config.toml
model = "sound classifier"
dataset = "single notes of musical instruments (NSynth)"
fused_qkv = false
drop_path = 0.1
kernel_size = 31
loss = "cross_entropy"
max_grad_norm = 0.5
batch_size = 64
epochs = 1.0
lr_schedule = "cosine"
weight_decay = 0.2
Rows from block 5 of a small sound classifier, named by matrix and row number. Rows with one number belong to one neuron. Each number is 128 + 24 x the weight over its row's rms, rounded and kept within 0 to 255. All counts start at 0.
After each neuron's rows are labels from the 100 clips, of 14976, where the neuron reaches its highest value: "loudest band" is the band of the loudest frequency at the time of the peak; "top examples" is what is common among them. Only what is clearly more common there than usual is listed. The data: single notes of musical instruments (NSynth).
# fc1: first MLP up (model.blocks.5.ff1.fc1.weight, 1024x512), inputs 342-511
# fc2: first MLP down (model.blocks.5.ff1.fc2.weight, 512x1024, transposed), outputs 342-511

fc1.732 [141 145 111 134  99 144 144 133 128 125 131 139  93 144  93 151  84 121 131 123  95 106 128 186 107 140  95 134 131 108 148 140 141 148 111 133 120 152 125 116 129 106  63 122 155 132 149  72 131 135 133 142 180 150 143 143 134 123 153 174 145 133 155 104  93 140 115  93 110 117 131 142 147 149 133 114 125 101 114  99 150 138 112 137 141 132 146 166 184 144 114 118 120 143 128 109 121 173 113 135  86 116 115 159  97  90 160 155 111 155  99 119 124 158 158  95 113 148 135 135 159 127 125 161 115 190 113 132 149 117 103 106 131 102 125  87  95  97 137  79 143 116 117 129 117 147 112  99 102 136  94 134 116 106 145 138 105 142  42 147 125 133 131 144 176 143 169 136  95 103]
fc2.732 [112 118 160 148 159 102 128 167 142 103 138 117 137 165  90 120 111 134 122 133 144 146 152 175 109 126 146 119 145  63 100 118 136 132 158 155 147 109 116 122 149 167 134 121 112 113 127 142 129  95 160 124 154 118 165 111 123 150 126 157 159 116 103 172 144 148 172 149 116 123 132 118 151 122 141 152 111 149 137 105 136 151 123 115 133 104 114 117 124 132 135 149 140 140  89 126 169 113  90 101 110 100 102 149 134 164 168 109 113 186  81 162 163 144 127 118 139 110 149 164 104 106 147 130 104 133 151 137 115 172 132 118  89 109 130 114 133 110 110 127 108 148  96 116 143 135 142 104 183 123 132 170 165 141 154 100 135 111 105  79 117 105  98 126 138 152 121 122  97 121]
loudest band: 250 to 500 Hz
top examples: organ; pitch class C#; note: C#3

fc1.568 [100 153  90 121 128 140 137 100 140 117 137 129 138 149 118 132 100 150  80 139 135 162 153 163 139 153 135 138 111 144 115 101 131  94 143  91  89 144  91  92 139 151 104 149  97  92 130 132  94 155 148 156 144  83 140 146 112 126 123 146 145 102 129 153 114 110 139 110 123 113 113 123 157 102 131 132 118 151 140 101 143 153 142 163 141 155 145 166 125 113 123 127 146 110 129 142 149 167  75 125  99 139 118 112 141  98 101 159 136 148 116 116 150 169 125 118 109 117 152 127 152 117 167  95 108 150 129 143 131 142 148 149 174  97 169 129 157 140 184 147 146 128 174 164 131 150 120 160 161  79 136 183 132 112 112 115 109 128 118 120 133 144 143 116 135 108 138 154 135 141]
fc2.568 [163  92 142 140 148 119 115 176 138  90 120 158  99 119 172 140 162  92 127 189 131 118 108 118 117 124 117  86 140  84 154 136 124 155 110  86 101 114 145 111 113 131 126 102 116 100 155 123 106 109 157 123 111 139 127 133 141 102 155 152 120 130 135 122 156 104 141 141 118 107 144 117  65 131  97 110 139 172 124 132 113 127 121 138 148 123 109 149 156 150 141 140 145 162 126 135 117 162 123 113 151 121 120 125  98 169 171 137 106 131  95 139 105 137 113  72 105 117 149 111 119 122 101 118 106 142 115 119 159 135 134 116 141  91 112  97 117 118 150 152 134 137 162 112 112 119 149 129 121 144 122 136  94 126 112 134 128 101 178 109 118 129 165 134 151 109 172 154 149 166]
loudest band: 2000 to 4000 Hz
top examples: pitch class F; octave 7; note: F7; octave 6

fc1.490 [128 144 117 113 148 109 160 118 152 136 110 118  79 132 123 152 123 166 178 113 114 114  83 169 140 160 160  67 167 159 106 137 118 117 131 161 118 124  95 116 103 104 119 189 189 116 112 128 145 114  94 119 107 113 154 135 131  72 156 128 127 138 174 124 159 147 122 139 137 119 132 138 117 146 121 183 134 125 107 149 126 154 151 106 130 123 115 100 101 105 127 126 139 118 127 136 119 183  86  91 111 140  92 118 128 122 117 123 118 120 124 142 122 132 143 114 126 127 154 136 124 182 134  89 151 147 116 121  96 165 130 103 103 157  86 154 132  85 146 135 196 133 122  86 125 117 109 121 129 124 129 120 172  83 148 141 118  99  95 164 158  89 185 118 126  72 143 113 152 143]
fc2.490 [176 131  75 108 161 122 108 126  88 125 154  87 113 132 151 113 121 139 118 141 112  89 146  99 127 145 130  87 119  99 119 130 143  63 111 178 118 173 141 129 108 119 137 106 160 150 116 127 141 131 129 173 138 133 139 140 165 116 127  95 128 133 156 145  80 170 163 164 135 138  96 162 137 104 129 115 133 118 128 171 100 148  59  95 115 101 152 124 147 156 155 160 100 150 124 142 135 139 137 152 149 106 151 119 174 144  94  75 106 127 117 163 115 105 149 131  77 154 159 112 126 138 173 139 149 133 130 173 108 153 126 118 100 115 157 120 110 121 126 141 124 117 146 140 137  89 115 144 150 115 149 128 132  90 106 102 101  98  95 146 105 129 100 113 101 130 140  78 107 123]
loudest band: 2000 to 4000 Hz; 4000 to 8000 Hz
top examples: pitch class C; octave 7; note: C7

fc1.71 [ 59 122 143 107 145  78 141 141 152 136 114 158 126 143 100 116 125 160 108 141 136 150 140 150 119 160 139 164 125 126 124 147 151  84 142 114 155 119 137 112 119 145 107 156 146 131 102 102 114 123 100 141 118 124 143 107 149 121 160 150 119 101 134 112 181 134 126 170 109 129 136 140 128 128 150 142 145 149 145  96 126 110 189 157 137 119 105 124 134 127 151 142 142 152 164 110 138 172 122 115 113 103 129 101 150 141 137 102  93 135 138 156 130 175 133  93 126 128 125 135 106 134 122 129  92 184 129 182 142 120 143 182 106 103 128 115 158 134 164 110  77 110 152 124 137 152  74 108 170 151 132 123  98 136 141 135 114 105 164 141 131 103  86 169  96 133  77 127 130 125]
fc2.71 [121 173 115 126  96 123  97 148 127 134 136 106  90  95 103 155 170 168 141 128 150 136 138 160 120 164 118 154 137  77 151 117 122 158 133  85 101 119 123 109 110 115 139  91  65 133 132 106 119  96 109  96 150 134 162 109 121 112 128 146 113  95 111 121 142 132 131 133 121  89 171 149  82 111 102  89 125 151 130 136  73 144 113 148 141 142 150 105 120 130 121 132 121 158  55 145 146 151  93 120 168 146 126 133  64 142 167  91 135 187 112  81 156 155  96 145 153 152 172 161 135 147 152 122 111 103 112  74 122 122 143 195 140  98 152 141  89 132 133 160 200 146 180 153 123 120 128 105 120 138 129 119 102 104 123 150 109 144 148 107  67 120  97  99 142 104 132 153 129 139]
loudest band: 2000 to 4000 Hz
top examples: pitch class G; octave 7; note: G7; octave 6

fc1.305 [125 120 131  73 124 156 117 113 127 145 127 118  87 122 131 132 148 163 112 152 145 158 113 135 100 151 144 169 112 111 148 203 144  54  80 140 133 107 147 150 153 144  85 132 115 121 189 109 109 143  83 128 115  84 128 170 131 135 143 114 106 119 149 144 144 126 137 162  82  91  75  86 121 108 117 111 157 134 103 132 120 146 205 161 145 128 104 123 181 128 119 129 112  73 168 153 126 126 113 129  81  93 138 153 114 118 139 115 146 159 137 116 143 150 137 135 150 106 150 106 134 103 110 138 106 142 139 108 155 120 151 132 126 120 108 148 120 124 133 126 115 129 146 160 125 176 180 128 131 149 122 136  85  86 131 106 150 117 112  90 132 128 128 101 183 128 132 111 153 118]
fc2.305 [129 129 116 165 127  93 103 159 149 143 129 119 118 178 116 169 168 125 118 128 152 120 185 101 127 169 127 143 118 126 169  94 113 143 107 113 131 105 133 135 123 150 125 153 127 130 130 110 127 140 122 142 128 173 145 139 144 124 119 118 135 137 124 134 125 116 146 131 127 130  97 123 153 124 142 106 144 120 142 124  85 149  97 151 139 117  89 124 110 130 152  94  81 183 137 126 142 149  97 148 131 111 138 124 101 100 145  87 136  82 118 118 158 177  83 152  97 159 171 125 126 122 105 126 128 134 150 142 149 123 143 115 157  76 118 100 139 135 140 154 127 147 116 123 131 121 106 141 158 115 112 129  88  98  83 137 161 153 115 149  98 125 131 114 133 112  94 111 132  96]
loudest band: 2000 to 4000 Hz
top examples: octave 7; synthetic; pitch class F; note: F7

fc1.594 [125 148 118 136 166  94 127 154 141 158 150 121  89 132 163 122 115 144 159 110 161 142 148  99 144 150 116  94 102 159  91 126 112 127 122 112  90 135 131 147 145 159 116 118 149 133 130 144 123 128 151 130 140 143 134 170 205 103 121 137 173 105 134 157 103 150 113 184 176 111 105  81 118 156  94 102 135  97 120 112 144 168 126 109  91 108 114 122 122 134 136 116 143 137 110 111 124 122 100  95  96 166  99 130 125 145 109 182 126 140 118 151 124 154 120 159 130 140 121 120 131 140 137 126 155 146 100 126 137 191 123 148 118 100 134 115 161 124 125 146  98 174  86 130 134 124 126 129 121  90 124 135 142 150 101 162 143 103  96 164 127 163 131 155 149 143 102 101 163 106]
fc2.594 [110 116 124  86 145 166 118 128 132 154 106 116 156 150 120 151  99 148 131 141 145 161 121 138 133 141 150 133 129 111 135 155 119 167 129 150 161 120 104 165 161 158 115 158 159 115 127 134 131 137 133 130 189 120  89 133 100  83 117 121 132 115 117 141 107  77 184 133 127 138 150 108 136 157 103 128 128  81 134 121  72 167 163  99 101 127 138 105 120 160 134 154 149 147 149 134  97 122 141 153 153 128 103 138 118 145 131 133  94  83 115 149  74 139 142 144 108 157 118 142 107 156 132  92 127 111 137 137 138  64 106 116 162 123 132  67 113 128 109 128 122 152 143 114 122  92 136 141 124 135 139 111 107 141 145 151 152 146 151 114 156 152 146 125 102  96  89 179  82 149]
loudest band: 250 to 500 Hz
top examples: pitch class A; acoustic; note: A4; note: A5

fc1.87 [132 107 108 138 129 129 145 107  99 112 133 107  71  94 142 168 152 133 160 122 153 127 145 128 159 159 131 127 105 138 107 190 162  78  98 145 141 130 119  92 151 138 125 119 145  99 132  93 110 118 177 146 118 119 149 106 129 122 157 100 140 142 150 126 105 101 140 105 135 173  96 155 130 114 165 153 126 137 139 144 133 134 113 118 140 140  91 177 110 117 115 135 115 150 133 103 129 162 146 125 178 124 100 168 118 172 117 135 115 148 164 122 119 121 159 116 118 175 161 139 121 121 133  89 125 123 111 144  86 153 131 126 154 156 128 154 123  96 128 125 142  92 112  99 151 139 122 131 136 137 121 125 114  82 140 145 133 145 108 136 139  87 165 122  87 109 143 125  87 118]
fc2.87 [113 138 124 147 160 150 105 107  77 149 130 135 125 116 158 101  92  79 115 131 141 105 136  90 124 102 129 128 159 105  99 103 110  80  59 120 123 130 132  69 141 165 176 122 134  97 197 156 151 117 127 149  84 158 107 154  98  94 135  98 105 151 171 126  90 117 100 130 135  87 104 134 144 134 105 149 123 118 111 149 159 119  98 119 124 122 106 108 140 123 125 125 149 136 110 111 102 138 148 107 156 130 154  98 150 128 101  71 101 123 121 117 106 111 140  87 165 156 144 140 136 114 133  69 151 134 146 134  91 125  97 111 123 129 100 101 109 109 140 130 100 108 126 111 115 135 126 128 104 107 169  85 139 155 108  97 108 122 176 165 140 142 159 164  92 126 122 143  80 158]
loudest band: 2000 to 4000 Hz
top examples: pitch class C; octave 7; note: C7

fc1.94 [120 126 122 133 172 117 108 113 125 130 128 114 136 111 178 132 134 157 151 104  82 133  89 123 143 127 122 131 121 151 153 114 140 114 100 157 138 153 133 134 155 164 137 146 103 125 117 141  62  92 160 119 110 107  87 142 137  67 159 106 100 112 153  80 152 136 142 129  98  97  85 101 147 146 131 128 116 147 135 129 145  58 115 124 127 128 126 142 143 120  99 104 159 128 140 146 137 135 108  66 100 166  71 149 151 125 156 130 138 127  70  97 141 128 158 136 130 127 194 117 143 110 114 168 162 123  97 144 150 115 116 129 129 110 111 102 149 143 139 117 126 126 149 130 131  95 115 134 133 121 106 164  68 147 124 128 120 123 169 128 135 116  86 114 179 110 125 121 128  94]
fc2.94 [138 135 135 140 174 122 142 130 113 114 110  82 100 112 140 123  77  70 150 136 134 124 165 111 110 121 180 114 139 103 175 125 134 121 116  53 121 124 152 132 109 135 143 127 114 144  88 157 100 118 148 113 125 131  75 190 143 116 136 145 157  98 204 147 104 128 123 108 117 112  91 147 131 130 104 138 152 107 144 108  81 118 134 107 163 108  87 132 102  98 155 103 119 137 152 112 111 122 119  95  74 130 153 103 133 149 194 108 124 104  84  78 126  92 146 166 104  70 127 145 151 122 135 111  89 121  78 132 114 137 145  93 106 127 112 117 163 140 117 140 169 126 126 112 144 165 132 135 170  69 160 140 140 128  93 133 130 121 129 109 102 134 107 150 127 133 112 142 133 112]
loudest band: 2000 to 4000 Hz
top examples: octave 7; pitch class F; note: F7