{"win_length": 400, "num_classes": [11, 94, 5], "inner_norm": false, "residual_init": "none", "final_lr_fraction": 0.05}
Rows from block 5 of a small sound classifier, named by matrix and row number. Rows with one number belong to one neuron. Each number is 500 + 40 x the weight over its row's rms, rounded and kept within 0 to 999. All counts start at 0. Numbers have three digits each.
After each neuron's rows are labels from the 100 clips, of 14976, where the neuron reaches its highest value: "loudest band" is the band of the loudest frequency at the time of the peak; "top examples" is what is common among them. Only what is clearly more common there than usual is listed. The data: single notes of musical instruments (NSynth).
# fc1: first MLP up (model.blocks.5.ff1.fc1.weight, 1024x512), inputs 342-511
# fc2: first MLP down (model.blocks.5.ff1.fc2.weight, 512x1024, transposed), outputs 342-511

fc1.330:573592525488613471517489498486527539472494577576540501557527584449508524515529551513517462472469474593527535512463521495544558514513502545479510473528453536379500463507469421527484506461502491576516531538500492499444504516537505524476532485619510542491449489498551523554549568503532467510472528501503464507458513532442549417521501510433492495495520498568569536532601443445491486599483490558517497457504550462534471567514569529540482500477504540502461508481436471462549533501554579492495520488534464468483470552
fc2.330:515573525497567517483485475512534539523503584465525422534546560481468454530503490496567508485481516510499477477477520537521551523497466402491571497407510569578527453480513550489545550543535570516528562450415446493496485571516517520551486510488477475488579492455519530492515534465516534551462513564449543516522479588505546480502488499476546512522505468481497486520510493445541451532549455546570489451506485453528497491513548484510485466489507564503522500510524458500482479505542486418469468494523478531514458520
loudest band: 4000 to 8000 Hz
top examples: pitch class B; octave 7; note: B7; octave 1

fc1.259:472483510503531488473526553446544555492509507487460468481478545549518558434581486479529479419527467470534463542508543451572517515544518517546528483479523503419498486501554528505639465513514516499528528519443488537525478544478467492439590544433537502453578489529505505445509537552515515549413460507411508577550494533484466559449514486514535480501549502498555581574432466416521466491501480496489489510504507599463490526522484523509515485509494519422479453488577503500475491492532515461532506520525527521474436490
fc2.259:446533515549460521483519566454510531470524593558558490534472498562459474454531472477521548461486529547520556521485526447531515443503474479530494467496506514464525508425517486534451495512511565474515583476456560550486524528388501509417578502552437545476513568519494550539503534431519458468507552468555504530481469598435538475512505538492461507475476426499596535488463519453472470498535468464471524516476388515489490518553541483491511506479484436468512511570553515544491548503485460469569611492469487505517417451
loudest band: 250 to 500 Hz
top examples: acoustic; pitch class B; note: B3; note: E4

fc1.131:527571544582502473485449509496560494536487475470474451490486554474526557500496509449510527555474545485459535506491506498520482518455467455540438518483474505462463432513429433484475518468471435489493487505448413491559525478401449502514517506571541490502571490489456552475421508483531485549492554525561497505488523504468452471529493477531466589491474531463543451525439548484458472450539517444491549475562551486454480508491504435529524514486428496486449429507453533525509492477447452478422494448497512506559506482
fc2.131:560469489529486509454566500512460511509472504524469475453527563548428567564502506498481528559480560494471513488488592552493498545540508478456456477478592452486569437489565541476465475527484508466522479516571469492501460479476456540516509510414503525512567496560488399444578504560501488487545437438487501514533544432560548468554532587465508506493490491442462527493465502447531567423533432505518492572522464526454499576557467509545579491539503520528471471507500501511444511465518486540555429474465535484550495491
loudest band: 2000 to 4000 Hz; 500 to 1000 Hz
top examples: octave 5; octave 7; pitch class A; note: A7

fc1.367:569543496416544489558524547422503577452420560413537461491486525467528565525521486524528503480583561454534539500523503514490455451474532499476525530452568524541426474518577530496475409460492481496500372518444563504519506547504496472483503524479510529471503453399530538535541480508470560474497494474488460490500488492438469503484557561469488496528482533479444509523520475531519497516511516523475420535511537519525518504511408500503434490556489455500507526509497520505551468513463523506530541487497575487459501558
fc2.367:526459452526500499480464452507506547468449532487492492484460433516510538529545553487505449493543519472493531571502497444477511581527527490450470501497470447516466535510467505499464520506485450516532485492555511497526544519430480513468450458441584499512500424550494518481471498420549439475529498528511535560535508514542443477534553442519572470463478534437495482478485516509459560517467566529527538565571499554480491418456416595528452560519486539578500494541562532435425568505525487486485522580453469510545498444
loudest band: 500 to 1000 Hz
top examples: octave 5; mallet; pitch class A#; note: A#5

fc1.316:528548477519580443522524540476509547442483539545471477551523500499518514553560568431520529489540551455464546525523500451564571468526476476452561460491467522493477446508447395394582501510466503464486543558479489518556490495455446530529482493514528596479501492436569489460471485544485503518500392487454465550529470526417529479523544437458532525536509507605471495494509485532517492478413516463497473453525488516459522497453470522502532510522528538450445556452496513523509416492549494491519467498468468518502433508
fc2.316:496536559500556496450509512588557488497495518492573516507552520495473490504514570550513470558476558530440487498540517542473538523469471522471489493501431510456483453432503440564541535502550542445392537433503513469507486548436542464512487544363504528481544447439615513504462549609491489466539450487486528527496542504483538488505492515455432460545512466492470539497449467554446505393517470515593448515529525446532470485456528557493465534455497496496500528527482500509514475488504462467502538460482509578557444495
loudest band: 4000 to 8000 Hz
top examples: octave 7; pitch class B; note: B7; pitch class C#

fc1.618:400468489516499485557542482469510516532438555498516449478496488556516527570517550511538523444530551500454577578512550471455495487514537563463487424499493468437466541467530519520481459455497506525551510482437424407588562532472488547528545503480472461543555413538568513529422479500487481513516482560433534514509531502502469501414472499418556524462518463540519491495489549507509420480493461518485510543482465533513522493522482516471421486424533521469470458495501533499535491495547529417488447501462489512526514436
fc2.618:505557503534477558466535501493475473468403503493482412510507493517476503540489547563484478448520533514471547513565548535507520518510526474469500489516536519493479491520553446482553487465545495454495500466445501412576470577473444437499505510527485561451520514493526521461461548562542446561485480458500537480527546515539541520515517482467554458471533474512422562527498530444492478432487531513559568501555531530429492453524453568581460557477479492554451486493516489543484499553564410506485489460437439627519463502
loudest band: 4000 to 8000 Hz
top examples: octave 7; pitch class B; note: B7; pitch class C

fc1.671:520478572436518393458473553497568470544425499516577533507485520521480518429526470517493539515489460594489549503411496469485482473445484507507523554510534478450497510471509519488460504514550477542491477483501461500466516505541527453524515559571520523522462489515516465471467544438528498469500489566524466496487480449524487530472501544475499518485558451446448512494487488507536434549527504570423492440487538530511471546620454466531545607561482515537454489549471436496540510488486570474485540521518454501451542512
fc2.671:490554530501505519509540483522539443544476475467507514536508453439511396483451525525491580503534463463501563548455577486521520446546459584494542541491497547463541493555457511561494426454471606460509506504471438522438518549476465514460604562525510555493482556484496461452455438446473551478419542539498531505468514572528490460442460465516499512465466473406463559548537483525504513494529517474504536560464543448547518538517469435485555443482534440501465505565394571516483422449535510439458528479453512546509465460
loudest band: 250 to 500 Hz
top examples: octave 4; pitch class F; note: F4

fc1.577:479464512487509490495543538565510458542501462488516474522470434515481470487493544523455472535489493527423477512504543542439478516485562526466445534509488514514512476476579544498443572535496499567622512442536452498451380512446483548467528456494425444454431481581481606476495463485543468476556512478518473439473442475492521532460508421541492497525536476473528535481485496550488471485548513470439497562437547420532444505394485472534462469454458498509521443525495511534473531461467552433508513494503513527531546513
fc2.577:481533509444477499499532469482514502526591483554504462488518417466522488572493484465524511579501496500502420576445463477497519506499526488466541526424486518489505487625534466482538568560524472458526510481531435482493483515429489415497465540511498548478479480488563497472445542545541471519502512484489567436471460534425496494488532473513525436559483464454475519565465475431534529446501476436498545427463451548448476557521513476532541534521526528490484504458506433538508503467532431507408484461533510516495545476
loudest band: 1000 to 2000 Hz
top examples: octave 6; pitch class G; note: G6; pitch class: F#

fc1.336:500534514471512480516471528491415496506487513444440424432601485475480581451501557515570541520428513506442548534559533469553543522470462446515510493510493581391492512444551484457471486484484484520492528472481449481478528539468545543505485458587522494497499478532491615565536565519499495497521606500498480608551455499493449442429488537500512546429498504451523440494555519458531466526526420471512553426535582489455482513480433472544442513517474489584471443521450443570445502468541579480446486472519504500497548530
fc2.336:517472522532473456531467496484458516526460373516504464434515482538507546536474517527505557478467467478489523474477535516616504522498468480486478539426603516522514424496478502520448477501478518505497520491500472449473516571514513521456461455574506506525559497466585528472531515544507485535498444586503513511519545501479489505576465491408471517479494559497508512490596527510492586437490510439503484500465438495483520504533496550512499473444421485475451523477510533497497443507564530475445430524459543499440478495
loudest band: 2000 to 4000 Hz
top examples: octave 7; pitch class F; note: G#7; note: F5

fc1.35:484471526505535488375485558441474437467435488485455504458517487553529507466447470538509503493521540480441487503503492492509454494532489535491453488517488447442522561508516484468513458452534472486471565418414481551513442486457461514452600503504504591471548483484480555470447541494475535530411489509574451464510440481458573482443509485464606550533548477482514507524450480543488467516542526556508536513545521539493553530437458469611485504483465498483467476557480466539566458542561501501568567435506505481495526483
fc2.35:441527526457506570482499588467497584460550627490466521533475488503582547441517465460483500531537513517514580525496505478477487470445536458487508447512476517474540509554628484455486515503468532524483563492461496441515440479496500469521525474501544513513478520543581497560462482440457495522492509455504437464526426495537505482512581506505535474475491487499536581533489466480489466531508575534481573511484488480505493534528538458517539579482495491519469484549549426529472491486478530466515512483509515510540509498
loudest band: 1000 to 2000 Hz; 2000 to 4000 Hz
top examples: pitch class B; octave 5; note: B5

fc1.10:479490490434477440490524548508529540536486486442516461516521400506475573470498479500489487494459491500437436493455518488507551461492495512475514577518461462481571554535539559546444498517570530584586504493505467425496515464534533485512451438512483482493455564592449498554484561472520469407536533550522479507513480470515563570416526484509515545485501457436465535512507536461537484444488533536473513440416542466537504516436529484542582494511508497517590447473481475478468504519490505465473464531530466503496552553
fc2.10:501496482485477568510523535428525457538540430519458474502499441536578505565517504496546481541491522527536507467505505528517482521493523478423508514507529499444512445515527491485597520469560468522501499447501517533512495548428486464492500515446451477460444502466534467548490522564522549549512490527534459556562450486558496474514573479538503585499539510431517558455477544531581435490455487449510573436465487478483444504527512482494531479490484499500482417474486450551529568480439487507439478559499506455496539542
loudest band: 250 to 500 Hz
top examples: pitch class G; octave 4; note: G4

fc1.614:498557498509527483499502462514525525501461496502468509499512518449510440520487503499535478472484489447463488562513539486489515542452479486508436525485542460512578507488494499547542460527575512467534483564550499523490434614467522503549487523507484567494500463474521474487485454484482491485572481452504505480470479535529417467521553511490449474530515554495478493469560495549515585472459528466545479507451486473462500498553580486504520530509465510510453512528457531525454496563421503533561467466467554551492523525
fc2.614:528529428479510537516512507486538546503490494526563471509507538514470498459484461474500422493522506479491526454423457464435459478427503490480464468462519512510442475486541462509493464518511476531495505459468490544520485505516509531530561464463570483499525582450472491476448549552526527510489474437506494576465580515517458440477513475430491521530486527542536483537529554552501558538439487483500461482509417511444501535537492521573470550525473453569409483456445490492483474533488501474489513518614540509537455465
loudest band: 250 to 500 Hz
top examples: pitch class B; octave 4; note: B4

fc1.661:444469548496532537484513498626482506525517539600479486495491488571443499583508474459554447560524503447510517519524460453503505471425450494507538478502547508476452580529522534534435469504526420560527492503438509491542474456454506548469509511511493435492483473546500435568506511509477452503539546445494481457466457572510592554518497435434604445509585449402515465439450582548532467503520533547471526439544516477466517478497510447557545498526502501469529513530465462439553529490622559555478523482510527520489472472
fc2.661:540473504502460564501561444501481426522469413545466492543541473499552516504438549506580576463523550494515415533548453545582502529486469595515457507437526458529602426501527498501462606502548494513503556516491491432507424540497451437525564523454497479498523534474534536516447471529455562492582444503502477462479458469513614503512489432445490453548549484490479489593553442483526503466537540541547479458469512444542471452521583478460483509485470500497427473569459500477522544490592504514534541523512440514513458555
loudest band: 500 to 1000 Hz
top examples: octave 5; pitch class C#; note: C#5

fc1.421:513480503513485564521456516507471457553449515474449502452494579460555484560489437482550499513476517473524428559522583492521485550453520466505455505496487388508475508472467545474455533419447508515417523482419457465479489449529505463473484492552418513510559448532482470500462500478533525494474536452531467557544544491465568533545495459512555556454590509513528496519513475452453484475498457451550522566458518475496541532501550496521476494507531530522442511566478559516495467474422520576513460513507546463527540529
fc2.421:558491501587460568451461498451479540484456542502556529488514538556540504512530544508482505449594542514524527487509503533486459480529544515466448538542488479539543486516519486541533470465488555601522519534500583525534368580439471507578544429559528484509521496499537485573544450448510501535539482473528455500482495496504549517464485519413503524487503484540479482502516498429507439551460602502530504541547453552518451497563551485447496581533491502499370447501528474484453477583486561531515476429506476481498520559
loudest band: 250 to 500 Hz
top examples: octave 4; pitch class E; note: E4

fc1.744:543510544499527498527515509579460546473465547489476536494518509511501565475501503416454488543490485508481468503567443482520437510426537558487555455497532527508503487542520467462529491463508487483533527501445452513499519531512523486553434472542544398563416577473486510599503605546530507462482540541478517514492484515495461508468577473516507472482442470475440543522545492473498498515494488534511479524490489517509543493505526483465523485506539499496507504465483521506535520492517526541492466539600481520405494488
fc2.744:581461526512524482557569485495558421462465498479477531518497477438503475461526520425521469534483546440473457486482499610473503417480519524461517501525404530420501487530499490448530534503520417479510477528446402452572463534530509482534493484491550527519471539468438467540495542525471575552552512500451448448530511524510548451513503417531472514522508502427466520513521507520556444533398472473519525547504555557479461550483537539515431524478479507473529457413522407474459472531467589531481515538434482505560508489
loudest band: 2000 to 4000 Hz; 1000 to 2000 Hz
top examples: pitch class G#; octave 6; note: G#6; note: G#7